{
  "horizontal_flip": true,
  "activation": "quick_gelu",
  "bias": "all",
  "parallel_block": true,
  "moe": "expert_choice",
  "moe_every": 1,
  "experts_per_token": 2,
  "patch_size": [8, 8],
  "conv_stem": false,
  "width": 384,
  "beta2": 0.999,
  "steps": 7200,
  "epochs": 149.8
}
Rows from expert 3 of block 3, named by matrix and row number. Rows with one number belong to one neuron. Each number is 500 + 25 x the weight over its row's rms, rounded and kept within 0 to 999. All counts start at 0. Numbers have three digits each. After the name is the row's rms in percent of the matrix's.
# up: expert up (model.blocks.3.mlp.up, 16x192x384), inputs 308-335
# down: expert down (model.blocks.3.mlp.down, 16x384x192, transposed), outputs 308-335
up.5 087:502493511498452473524482498494495475535519495483505479488503488449506498459512520497
down.5 080:472477496449489554498504473536543512516465515455462472507504513513492520498497497568
up.6 116:522456550523515508466495497478523473502551493508530524515517525492507485521544490493
down.6 103:480519529451507506512512503496502521497467528489513475488482471520467498521467460518
up.7 107:532468550520541510487491490497556515466518486496518471501533521459513502517550489488
down.7 103:504501490488477502505497513506517530484490538497494513513487480557458553485471457527
up.8 099:501494530500521523526463514538542501510514460502508515544519482498497509513537531482
down.8 106:496468468517517515536532496529463525485480511506504483500494550505473476497478455506
up.9 134:553439542499534526479478510472510502482518482507497511512495508481479507556545496509
down.9 114:519518503494475520521512524497482529479489497490513490445477466557491519512469439519
up.10 103:471506529510499555481477510534522510528508506498524511552522511473497505475515528564
down.10 107:483498458521506499535503500507480542516467458475472460509461536538505480508483444527
up.11 112:535456548502539524511491520491536483495515478521520493520520495485518497538542499508
down.11 116:504505478500497500531498519483505526475458516501504483492497511526463524491472487494
up.12 103:496512472492468497518525505549485516509525501490524508524461495522524531552503518529
down.12 108:489472500517495516548529489492477499509530492472497436489529534535482472492479495494
up.13 119:466501528501480519483495514555548465550541478534507517550508487487511460458538546519
down.13 105:472505478530493503532519501511472539504449466494489456508524526532496493506511443508
up.14 125:557463575507505534485478488498528505523492510510507489512494511496498511520538496511
down.14 103:519513479506485496538525487451459498457483520482508472461464516549480532507487432495
up.15 112:542448528502505524494474514500531532476492481500516505502506502510514528522539519502
down.15 101:495522489502502511533514484476494505494473494457511467511492524528489516505483456526
up.16 108:540458546515517510485525485493527489510522499509501513498505496481514498512549499506
down.16 108:493492499482482511532526489476449511471490506491492478459480494539483528486479434510
up.17 111:547450536529498477475503459504514501474518492532490480491519501474517498528543518496
down.17 092:506522520502465501528483512473469498472491538494500477488480500515479535500461469547
up.18 075:465498480501520500475535481498467473459477472473536513481511552497522550485492483546
down.18 101:479523524519494458482448504496524510516503481509525497552531505512471488519505489514
up.19 060:489540491505506497517472517528507480511502475493477499517553436449520529507494511550
down.19 077:528472453510491508490487518520493534506469505453517498508496516485463486493500462515
up.20 105:562446525511530508496515513492524476484520501491507483496478495490510491508534479494
down.20 100:501512514484491510558520499462497513470497538497506485508493486554465509535448463517
up.21 098:505496507513485531514490475537529487537537526505493530542511517441476486473544532512
down.21 096:533521494531493541526483503513481520499491482494491448504504513543503517506494411486
up.22 088:500517500464527516497489534507518475519491565520498495511522498488530530495508537449
down.22 098:501450471535525500564525485504505498505508465487489510497522542541434487491479473479
up.23 063:520505524513452499493481497474492528510481486462475498509511532481477519505500506521
down.23 073:469503532514489542490495492501512498484505530542519478515517489499487515499486421506
up.24 093:535475514505514512518479495534528513507477453493478512522455466497479501527538504496
down.24 093:493538526511513550529558524458518546490500517499489475479484519544525531508505478534
up.25 082:511499516505520523502479527502497525543532525512507521543453516501527508497545497488
down.25 096:490511504537511527550511509496526542498478504517496498507479464507486542530471475517
up.26 084:532489510503483459520499449523514524494497488520489475504516491503515507526508521489
down.26 084:515509533522534511541521538512526494513497509538497476495516504527554487506511467505
up.27 121:539488521479488480492523482468530484496511507515512478555495509478456502465531485469
down.27 112:494541514496472506527501486472481513501473475511514485518475524541485540448521432527
up.28 064:525526520517496464505468511440501477454579510513461503539544511470458493480524487519
down.28 076:475503490462486521497509522473542487489478498524496481450488503507494503527507484514
up.29 088:525480538491525522476504515508517481485532521519470494533539509504503487492541500507
down.29 086:497522489492498532522494494517486517479481525521494483481499504538508517477484459485
up.30 114:547456540520517494487523491471505492498539494518507500498483491518510479527541473502
down.30 099:489501490507479508516511507485493534469450523479500495486502481559480521490468450499
up.31 085:481503486511532494493466465503503530510463454502482484511487486503474515526476541485
down.31 092:496521537473534514507528500526491531513510493518471471456467507503536489474508485519
up.32 136:484477484511511496489542504493476498495525485464532546472509564525515534514514487515
down.32 136:492497521502481462489456485484524511528512486510510504555524511485465484500475523522
up.33 088:441535504491498477524509482502489502455502490475548526495492506517530530537523484516
down.33 106:451504491536466490514511480509499500571521475531521477523528521485477480514489478532
up.34 051:452510490486511485492503531460478512529494499483526505514464487501479493557500461462
down.34 061:498485521512539516478510491451497484499469543502512514530561466518512500506500535503
up.35 104:549459556513537506490492492481509490480515483507523487528494493469519508519548492501
down.35 102:482506479505472534570508487493500506480459507497527481517499491514485519487472470524
up.36 089:459491468510516501485493450470490467490520468484543537485558531467516528485479528530
down.36 114:460533535519497477463436507540524487531468471520502465522512500490492477497489507527
up.37 125:479467535521518532513464506523533497521513475507450523522523506475492505524553520500
down.37 115:486518484487504521566516507511495525491487469512497481497493489545497494497483444509
up.38 087:491521491543510496538488498541548454516517498489485506507501491464476496478492550531
down.38 088:487467474477504523476501525542536534515453514499459510505497488532459450494484511482
up.39 087:444524501503479476513491463519522518510492455493483507520499505471460522507483505497
down.39 092:451506502504525510531461504552503548517468453500482458475525516495502480507502494546
up.40 061:496502520472495504528463522505483515479553478490533501481502541525512493511541487481
down.40 061:493508495503514554527491543484534485507501431535505521503489524537513526496485483507
up.41 099:450493486506483469511502472467466478507524460504572523459501538503510537481498494490
down.41 105:452522517506467527474419490524534503525483476498482503530544496490468503534452498551
up.42 070:507511487505496496489545477469517500493503490492516528491529511504486528499448521506
down.42 069:506543513546511455497488495478502503498470525508525483499511519522472515457428462544
up.43 092:520500514479514517513497504501519513529514511535530475512498524515528495489565508493
down.43 099:483492486496502521523500488535502567495436504467467484504479463534478527508479473493
up.44 118:542457561525536519478479505485518499484523488527540481506500500457493495509548527514
down.44 101:539522509514489538505502484485492511492462548459502482528470475525467523505468446506
up.45 058:481513478501509496505463536516461507547497517525447482523501495481501498531487508472
down.45 066:549478534485518469511515523500515515482468516523475485522519488475483536510486466488
up.46 103:518496523461537545505462532514548496530493494488513461541485494493483512497513524503
down.46 100:462462476531504553517528547498502503471511486505524443470502531527470479501462467477
up.47 091:485512499507496527530470520558520518530479501502493514554487510482501487477500530529
down.47 102:482499479524497489528520514485466518488506492469498434499519553511473489486503453522
up.48 070:510499441469475497496454522505460517482511502486492522509471474486486489498492505506
down.48 082:522504503500509517526487489504499476488441530481530542571508498524452497518496481551
up.49 109:542450533537538501479477510509511510477521498509500515526508493474501479518550525480
down.49 105:494492501498486554542484488479466527504498518503508484510465464525496526502482419518
up.50 054:518510491500478468524531471523454486475488489502455450522472466490488491529496507451
down.50 064:501499488480510459512497514506489511495481509495521515455562448464496493510527480501
up.51 101:487547467494488478502480470524449514493470502506480495530503481477495497458486526503
down.51 102:499513504459481475519492479516522492496508513517490482526565486519430512510489503490
up.52 106:532452522495518502470501493483530504489517493526528478507481475500504492514557495521
down.52 098:512545500517497517528510513455457518462471519503480491473459509545471544514453437529
up.53 063:506475509522534535489559532462502457512493520503511456541457530491525514498529490490
down.53 076:498508480516521509560474533524543495505447505492525488515456453503467504484486521465
up.54 140:470486496528518474474528484462483478490519464461558531451514539521511524524479477530
down.54 139:472486505528478501481446487531531502529504490514504490576502478485477502485476515521
up.55 129:521482548497506561513493497510527529485472482457544498500491492515474554512478521496
down.55 116:499521490508502467535484495483474508526538470480537446487529531545497468486503475517
up.56 058:484520485515457486520484515503482496536503485525445514459480558505495519507534517505
down.56 067:503480534459499475504487494504494494503453502513477504512465511490451528563510496494
up.57 099:534448514516507535478500515505519460495542503506517495492500522481522476475533510491
down.57 096:492521500480481512544519464480500472481478500483505491497462512550478541484443476518
up.58 113:541458503493496480506499492471534492490520501548509470523493506448494488459507477501
down.58 098:498524541504462520530491459477535475467501495473498495489502498552516514507481458513
up.59 120:473475476530507508475533488455468483492514454449561530464530547519510540524497487519
down.59 121:462500496488490477492449488552526515540493461480526484535511470493475489504457502522
up.60 119:536446538520542508481509494481535486498522498528511477500508512486496498526556488488
down.60 106:494511498527481538554488501478489487499481503467490512460499498526463522468455466531
up.61 099:477521507482505503517448495504529512521485483508504495547510521419492495476465524517
down.61 090:484486498502512527519481503520507505520450488481510491520517509525480503533446487533
up.62 081:511467511523511476505489510459545489503522505513526472486540523510522478501512482471
down.62 091:476471521497493513515480500508514514494447525499506472498472447514493505526473486499
up.63 111:466482511513501530523479489531526502513490484472475524535500508490480504516523539498
down.63 111:502540512506520529501513533521473527498475482543495469464486524548504524478494431518
up.64 088:488492499475527550475516557499558476529535497504485502495486516439490500504517506512
down.64 089:478456422475528514526539511495508532478459519511497523493477505536480477477480473473
up.65 084:537451540521556534490484512469546498500507502503502492483458506480490503521524461484
down.65 101:474486479495502501536528486487495519517487502476486463474483472521439542506483483456
up.66 078:480513501529509510500481536494529501515478503500446468531456493479491510477487485518
down.66 108:508502509506508501493491487486558504511516518502480455478500535532499492538481506508
up.67 109:523453548520517497483525471503517502477510492527513502485523505481512504513549514490
down.67 106:500541515502462503521496518460477505493513488493488485463463461558485534517484464498
up.68 072:528497482497500470560512462485465520505509520538486514522494477489515484545548518457
down.68 078:502519523552518508456480498540528515518481501517467465476511528479480452450479461518
up.69 101:533475543495471512512529503507522520498495493507544515523511513453481531484512506510
down.69 099:506562545525477508529485499453514471488499505463501498490475490563491517477485428515
up.70 078:534471510478526507487532520479518482509529496517491505537534512486521486539547481477
down.70 089:494541496473521508557498501483456525484485532525467466489488470547506523526525450514
up.71 099:491502518493495501545447493573482487504457474489467514503447474517498519547547523480
down.71 097:497504506517520523499537481516470544481533444505478452462488563521534502512503457528
up.72 092:467453499494521550498472512545549523501487476511480541539535506480518483501534524497
down.72 102:483476488500525478572525456521471491508503519484503468486498538543451482497474462482
up.73 125:548422527515527476504518478485539505476522478516521499491484522478503488492529510495
down.73 106:516518514490484492533472485495464487470506523485512518535501516525485538516475476495
up.74 124:550455535511514485483513468477504496506536516493518494495515524510508491525549506492
down.74 105:501537544474466552514501502459476516477467531506500488462482464545470521481464479515
up.75 107:499452563508529498500488482522535493491498498520520489517517523460509493526527471512
down.75 101:492512529488470504510496485461482507489457517499526509508468485527486492506467452547
up.76 110:495510508525471512523463501513538503543541533500488492532534493443490479479512538528
down.76 106:505510493485492512518507540541495545509479497528482453477478510531489487500462464501
up.77 109:514544516535508482496504496471518480554508532535481437503496465458503454445501492494
down.77 115:510484474498514512507485506495528517484489516514455512541487501508474498508478472493
up.78 089:476444522506511513544469440519511522482506479492448496548492549448478498504526517496
down.78 087:508515531491488499543481519452482537509467479481524476527513509538498514519460469514
up.79 071:459508468504462502522472487482480526501499515491486448525525534504516508474505529470
down.79 076:510534532489487529478496478499521532535433532525511491516468511513485526484472479503
up.80 104:549436579503519507473472488511524511493514477494522495509513520523482509519505497493
down.80 100:497507509504506495526493474454467525486485533479506470485514512557475491518465429508
up.81 121:451513512511484540497443510552522509517477485495498494549511518487497505516507545557
down.81 113:484472488538502497525490496515469559512495461533481437514504554549447492505505467512
up.82 071:549522492517511462513542491490484530491513506525506512529516465486496486486508488428
down.82 067:503471480511535486453483449486513507470498485500490522498484462457497507507537476499
up.83 054:519495470494470520460522513489461528493494495526488490541506479516545510486489480484
down.83 065:470495500559520483486498502482486509504495506489464491480508501487524501494512488510
up.84 086:539499530509513515529460493497508494497505450496474501501500501437485511516491503494
down.84 097:509507514468491529552522509500504512488508496565481461488503499526470487474500449498
up.85 089:550477526538527477493493492494510468488533491515533506526492523497528477507542486510
down.85 098:507530524497456503541516481472474509491446505509504520464459476564473521511465486509
up.86 076:480512488494502508485480487520526497516485466537495506525504508499505502500510519522
down.86 095:475545503484500497517520482517464522511475456520496467462471496506518513522501494523
up.87 122:511502491502505510490474522510516496516458508504473452495474503477477490503484509532
down.87 113:499474493487521476529494493480500500529542458505508457479487550536496491545493489499
up.88 081:511501509537545509493530510485508451497522505513511464506481502507513475493536475503
down.88 096:484438475510475472507535491496493488514500524511502475501486501533469493530491517442
up.89 098:504501527510520502475477506502539489521515550520480470496491462433489507472498519490
down.89 089:486483479500530528493508504482495535476462526535482487507505504493479516512480464493
up.90 128:544453552527517498478504493482524497494529488514507510512518498489509479530543498495
down.90 109:501489494498501547544499536489484521462463524493484492497461471541495527507462473509
up.91 092:490523497506484512484458489479553513527510484497496487521497501461494497486458531540
down.91 095:497496466532494528490512509513490495495470501461464501508506522482442496523466489513
up.92 069:528500502505518531533490579551522508521520524515509489503511552440527486462514464495
down.92 097:488476534476486498515519513481465533489478542485506493483511488529473501522481485476
up.93 076:530551449496469519531483520549459557512514505529510507507447455485517487515519497493
down.93 082:502466515529456531498521503506511519500477438481512509498502577482465529520496528512
up.94 131:537448581523501544474493489514539509494510475484492482506509508490497526522513487502
down.94 102:475526478487478500507529487485481531475502495509508494496480509590497534509470443528
up.95 139:482468512502520529559462505527544495508500466471499508520482504496503512552535524501
down.95 133:465528508505510551530504539520483551513475489495477425479482503526481519514491443521
up.96 083:528484564516547524507507487524511496480490486495507491520522530512518491502546504493
down.96 094:519537518515522503543526508471515515483494528499479472462464500559485531522469454517
up.97 094:534442549536530488469515507495521513482527521518525485511494516490523476505524495503
down.97 108:494493517510499533512512488482505509478462526510498496512454480542466509487449459513
up.98 092:517486531508494502487541473482536467489518514510511509560542499508487471438499527506
down.98 110:510517485519488486488480502510495495508478501530485472519505509538493484472503460533
up.99 117:493513503520562517499474518490541482540507533517513484487480515477539497501527490511
down.99 104:505460464520510522525515510528490543484475532483461523519518486528460498520487461483
up.100 092:517522485506530505474471519507509509497495552521474509511472466442497505477489486481
down.100 096:523446453497535532519488471528513526495472478502474502481498515507496496464454462509
up.101 121:545456553496540511493477543471542507481541500506529470512489492522495495537540473494
down.101 112:504491470500493522551515470477469495494513537478527472480513534545494509518503462491
up.102 095:496528511479494513475484556499546501569487539562519507536531515481532513463516517521
down.102 102:494446486509462487501519485493500503517476499474499510514497523501480502490472473478
up.103 116:538450575510513530481468486512550506500474494505516486521518521473493501516540506501
down.103 103:489503463539485506517526494457463511471451491489503494476480481535447559480469429533
up.104 077:485498511490517549554483494517508514496497469502485501500480495491503489536515491482
down.104 074:454532506500479500511537537515471528473506480483523466483523531486489489483497470512
up.105 106:527460563517506513495481485491512506486480494507521497531538518475509503527538529489
down.105 106:514518538498481527536520514476468499462474512527490493507466471537455500545444470551
up.106 130:484477503525519521541474497528499477479485454463443547527503511507482507543532522479
down.106 127:467510499504529535510500543521507525496499473495481476469507526536527504506523458529
up.107 095:504508528486509534524490533507487507491491490499516511532479512528506517533528503481
down.107 099:467480454521502484509550506520458532493503465469546434512504567483485468510502490514
up.108 083:478480470457454518527489494533486536475488514483461499502539521493510503478495520507
down.108 089:499530513480515511515480512475475525497460516486510515498503523528520555504477493521
up.109 106:523435553533529489483500502515520502490522494526528500496511507492528491500534505486
down.109 091:496536510501473523543482481458494527511510535481513513504496459532427496478465458528
up.110 083:508470550502499531485554547478528465497493513490519509454502546535512508503519468473
down.110 092:505523493480480491509503489498501520485475523500496495471498484517492493530477508510
up.111 143:487482531507507552529483509548542520511494495481475531546512498500501505539536545490
down.111 115:501506492500517530501518500501493524510501502499489463495470530533491509507495423493
up.112 088:531506526492517484508519527511525501463490541476508468503478502520495536552501509503
down.112 105:491434488500512503559525474502462482493552519448501438469500555507469477515502493475
up.113 104:502487499511503521495491467461504501492500458462528515539491491493467511534487516470
down.113 102:482513518513508548546504511485508508506485480514498487469482504543494527526519482545
up.114 085:496508545530501526474464506497533491482524502479505536513504551473474514526527489552
down.114 091:484470498507499478527531477520486542476483510479489482513530501507485474464477475524
up.115 087:560479539509499476493523470476503503472513506507538478518503505462501510500548508500
down.115 096:469513487512449508538489481468486501438458534493513485472490492538485518517503446517
up.116 088:448547515513534546517466522533556483536508508488498519553512500463513479502529530481
down.116 094:491494497491510487499550490475496534511468507480492489487495481521461478536505499500
up.117 118:507463524530521539494482487481545502501522459523494523542502507494515509513538541502
down.117 117:504504484500503508546516509496486546473491491487475472486478523555486526475481430505
up.118 095:478526535525513500486455503543535472519530487486512524559521513457454492482457541513
down.118 089:487496503532505466524511501538500538529456510481509467493522508479498497508509494513
up.119 104:511511496510469504497481511496527488508534536496467485534522520452451501452461519515
down.119 099:495496509470507498505523527507500502486464495517478500521494505496470474498489461477
up.120 128:537433562505521512484494467501522497482529499521521485524507512485498525537538491509
down.120 101:499525493500469543550476476476478520497460493484490491479500492541467536510474455536
up.121 099:473484494488505470464481446461508465492489461483503489485525493477482496498462513554
down.121 123:488554507509498476482472512536515488563507473508481473526495507490469496479462481568
up.122 053:507483479531476500539496510555470478464473536483486551506510487451455476501513516495
down.122 066:511514477504484487451541505505473503526497516510505474450529500480573468481542498489
up.123 087:476508501464515551534518492529512513482533452505485523475495504494543522515506499572
down.123 102:495477477502488472526522500483489496510496509498497461496529523532502495521461473501
up.124 128:515514513523533489507491508468517471502532530499513491485474483488507457479529460494
down.124 114:498484505503525493525510481522533535519468509489470499491515507520468482510461464506
up.125 111:473499520494484546492475500540516507489473514475493507526489524507488525537486532501
down.125 111:489498497515511456516500489493472507536548452484521409506511537518489487490496474496
up.126 112:541450555512531516505506500494523474506516502523521509508478536470508491522538493504
down.126 111:511503514459488529520491511469499513480471505524489489492511479534477522513438455538
up.127 078:507521501526525491536467493516474516523462498502464489516477451503517522544492502483
down.127 074:481524503506493501500568517480474522500540501480475483510498541488510501487514541531
up.128 082:507521471446505558485497538509526477532500553515502489523513512486516508440511518468
down.128 099:491432484499485498551510468491503501491493493526483521502490509485445515520479485481
up.129 109:518456531538524508487465466501527489477508450529486506509500482484499506531538503515
down.129 115:521508467502497539511493515498481514488466512491472487529486482537475508477482444518
up.130 151:493471544499538528518479506511538487485496459475491532520477512496500527548546508487
down.130 131:468529479482534527529527537518487526508497472520507451489492532502535505520514466521
up.131 093:463485440489492485528500447478441472503503499482574515481516519522514497483468506503
down.131 092:469501518512474510460486513498525513534458457499510480537482489515484491529461508549
up.132 118:535438550530508506473494481461536494501541492524509523519518517468483491504541490506
down.132 095:510550535506476493529495507483481515521475492474491466451496469548493497482478468534
up.133 070:497517438476491463538488485498485565457481501538478505513517496412516520486475494487
down.133 087:463506519473445523507511501475546500505470510510496494518533485511478515496483472551
up.134 097:560475501494524539493468500485457488468532470518498504502496490504500483528523491475
down.134 109:480498502493478529588505518488465508471502516498461468488452496548509529504515441498
up.135 088:535467501494515538523527475486501495484536510527525507505495503478500484513533516483
down.135 099:484523512471480479531504517498486531494462525499464484476475492527492501507493445500
up.136 103:485501526504465505447508470514510509472493518521514507543498469502486481486498514471
down.136 096:500516495525496461493485463518503441478478510473502513523527479532487523473445514497
up.137 124:465484475528498491483507480501463511490512460472541535467522497512505544527490490522
down.137 134:458473482515483480484462492506523528543506505495526480550512503473472514494466503528
up.138 133:514489500474471469481563492501528490504520532522527493514490470488491506465522485503
down.138 130:510521505540440467496489442482492498469485483456522473517480528535464528496474489526
up.139 113:477498536507518569487496536493524497491542492510504497514509534502530477520527515561
down.139 111:480450489496488506571529508491526533511500496471471465502527536527472480516506476486
up.140 102:509528502567485465511507447501516493513524479467505511526544523466485484498497556520
down.140 109:495501485566499524483464538519505516504463478521488470512508553508477508495491481496
up.141 093:537466510521540508478481489470504477483527493487537479510520556490492477486540502458
down.141 094:503518516489496523526523519498461513476449523533480482487457501558481518514466483502
up.142 116:549449563524529515481481510475521490487532499519520479501496490484516480501546509517
down.142 101:490520511501455535515534481455488535494473520526509484479465521534457522496464473521
up.143 118:472488477477525505529457490511538492525473497493470484547498509446503484493502520521
down.143 118:479482506519504465503497537502522507521508485523494441472506530508500495536483443509
up.144 084:535448514501516506512509489483516485500544523514482471501533518501502481518548496501
down.144 099:492524522470485471516496501477502506487489535491507493501457485547516511479483459533
up.145 100:523501494483468494481517469517487553495470514495497508517476460506508485469499516481
down.145 085:513535512543450496433497469490476512530515498519462505528529529518493480462498508534
up.146 093:483546497477545527480477583525547491530523558511487494510478549463523498444536510566
down.146 100:512470485466478515484530494504486514504450509520471500524536510514455492491508494462
up.147 075:544488525492541470535533470453448516487480463544533530469471480533494524500483484485
down.147 082:460535498475475469503500508547519503515470441499509488527502477460494502467441508517
up.148 066:513509487508526488468483497478474512473488511484517447530480482477461495472488526459
down.148 070:465500513495492507498512530504497493462464490457541467506466553489449504488462499496
up.149 116:476490527487511540495476517527512514487490511476504500519481495514481515514490549514
down.149 117:474501478544515480509512500490493519527520450477499440463504554518496490506491477510
up.150 119:529452571499522504504487488500521489502512489513518503500514509503507494529528490506
down.150 104:501519518503486518559510498469460530478485516485508480466496499516448536500475429530
up.151 061:505532460472514473497493497527509536538466483512463492524420447496520489497502510492
down.151 066:493465529493493508476519485524535492542546505545513511476491508463502480516494525467
up.152 088:520514502500507506532520506534477518486511485522489521511456471501513505557529506456
down.152 099:493494516510510486572562474469456517485522494476516439469504555511501475510494488502
up.153 104:524495455465453485505528486507524515506510495531529517500472487506480489466496515475
down.153 092:457514515498448495481466498473522497532513505498523451513475504519471513482482493541
up.154 102:453516471513461520474508476502490482529520488477493511481508497476472498503468538526
down.154 131:472506465499513442485497540501509514519503461513502454494500538509489486505492494528
up.155 108:537422560495517509480484516517529510514493474513517498514503527472515495550532502500
down.155 090:507508508498465525532508508474487528500461483486482495473494499537475524525468451568
up.156 086:499534505497510542486465489524521502509510473501500521540500513449475494504533525521
down.156 092:480494473520508502530527506499473536507450504497455464503478527525499512473481467505
up.157 092:507481539515521471482534502436507484515528524525513442457495540506513473488515488496
down.157 094:479500500493511507501508488499517520479452528474512495516480490521467523521458526509
up.158 108:496476530511526549500474526497528488526499488529491529539495523511496508516549513517
down.158 105:468518505487492519540504523515493518510465489509513481515513463525491498521497469539
up.159 077:471522514495532518502481510500542498536514464518482498515467542502498483463494501507
down.159 092:476556491495516542536529518537505528515460468520474443501462477557501529526485482527
up.160 105:491519469511469521534485478517463510468501477503506494491491491504495480530491511472
down.160 102:494490480525506514563540486496496504489531424509500441507498593537514484506503479512
up.161 088:484496458508503475512459471500497488502472473491511483522525499469496478494516517528
down.161 100:483512475546500489529463516511492566518512439526479492525495524499489504476477496520
up.162 066:506498526526477504491486496513529502506532468503468555515535551432481514535491523520
down.162 084:487487498499491508524542540503462524531465458496499448518515481518445519494483477486
up.163 082:552519462512493512542478501512460500495540508511468498462495497525492517516503526455
down.163 090:502494479528520515470495505551461529466495475512511476489519528473523522495521479537
up.164 070:455501519505513532481511536492499502542534526494516457490471520477516492472472477529
down.164 092:525485492470498531502524478496504513518449527516468490506523508508483523526469465461
up.165 100:503485524507514544502466496536541499497527480513485520537511504477514483501553511507
down.165 108:505501499488503510549497491482467523484495494508477443494490488518466513518484468516
up.166 091:534479520503510508459518470524521503472511464539514507524510496487494497485520498508
down.166 090:491497517493503494499527497500477498475468536518503496505514489561489523496463450536
up.167 070:513497507468505498522517506492492506520490487491536485504470488514524462482511513494
down.167 082:463520470466486500492528508537497499505467508492464479534472489512509521514466487479
up.168 064:467509501494448501471501454495492495497467479532492514501517443499484496477485547457
down.168 074:514517486467510476476485524518504478488493496492494507482520514495464479499502502572
up.169 095:511504501504473472485549480503492522507514510535549496512475460488482488467499501499
down.169 098:505479495511450476527503486491497483488473465504504478491491554540501503482457484519
up.170 061:463486525492480524535509448544494495526488471508480507465497481477493548506536501485
down.170 075:496539491481501525538509536521477503490501499508486494498501502530522509484497497481
up.171 092:463500488494506508508487502540523508498471479486454495516446496495478497502504511487
down.171 084:462506500506522492527544514520489548513555480503489450460531541514525489514504503501
up.172 083:539534461499469514551527518524474523517502520471502491496471445519461497500491524489
down.172 091:494459448535475493548518536471490521493531476479498445516492590474511476478493470499
up.173 111:517478533521504487512542505500506508496517487545551516524477493523524494522526492522
down.173 109:478493497496515521563556495514494525463490487506508452499504556554495487506490496535
up.174 138:488506517532482498507453486524538481505523492497518508537542522444453498480509531555
down.174 120:483511476521484489507492520542500564498469475489470434507493511533473488492502467505
up.175 092:517474536503495542521467515564491493520476492495477482541535518491516494501501538521
down.175 096:499539520521505532533501542507497536493446514483521517485442485533491553539464465561
up.176 105:551463579523533508489485480470535494495517491489511505510512492459505486526534495504
down.176 091:508556500483483499538478509499482536498491515507456492465470467555483542526495478535
up.177 102:524494519477526518531493512520517503464505462516525529523484486529497517536553515509
down.177 116:496499498512513514561508491492471531488511453504490467488471552544489503487485482520
up.178 088:458492517496465518504499462514465489453499488501508508503538532515514531527505512484
down.178 078:486509556485468485508493521456530517484497552501494487514503535523492517503444491498
up.179 100:532463528525530464493494472479537479483507495516504458481532511481491472484516476499
down.179 094:478514520475488543532489518473509506493493514487474490500484488535470521530445477507
up.180 118:561445561498532511488457542499520494499503491493510489517498526486508494538540500497
down.180 107:495490516498467538545535495486482523471441522505494497484486496544461503508470444533
up.181 136:481492467532511507506550463468474484482515483490562536478501555554529531505489476505
down.181 129:503485521515472484484438516500529516535476497528526478559510495504466487509467525510
up.182 118:482492534515516545538467486531525496512490462488486557508492513509502528532515535502
down.182 110:477523508510513500543517508553486543503466480538485452476516528506508484515536489524
up.183 103:534422576494502529503472523473540532476495472476484466531509504474481512518507483491
down.183 100:508504502542479507529506497465497496496504484468522494466495535523476506518526441526
up.184 120:451486526482519545527468497542524493527509468495454492529505499485485490541531528521
down.184 120:505536505513532518538488533510478519488520479501486470465528526524490494499469428526
up.185 099:520478494536467474514545442478512499514514476531559455493481508478508514449495476545
down.185 097:478508490468470521521469521503511518525475501496493517516474462513459520484437485521
up.186 079:524512471468472509488524465500503543493481500514521497520515463517498500470525508464
down.186 089:489502533550463525512486480549528481528511506495465466548484510527518493493518513510
up.187 124:506491473482511496543468505522502514471493453507489516512492477529505524549488520481
down.187 103:496458490530529550547527504486480501479540482495510459521503588539502470507502450506
up.188 094:500478502553453505513455462557465500500491471490459501483506493487477505494494520515
down.188 098:503524518493539522511485526512491526497506496504474475476500523532516519507508444578
up.189 067:527522517507515454489517493449450508497495479493539462520475465482483506458494486498
down.189 078:508538505484467543551460507530521479495437464518488479542483508533528527473473464530
up.190 113:530460546506513512495456490486497488507486497506475505522485488483490501539537503484
down.190 112:500516488500480521538494512518494512497493531511487468493475499531497509522477455511
up.191 123:478498504476504536525468496526540520525489470486468511548508491483463510544505536517
down.191 114:487536504484531512531506512500499500510515469489487442471510545495505483501499489522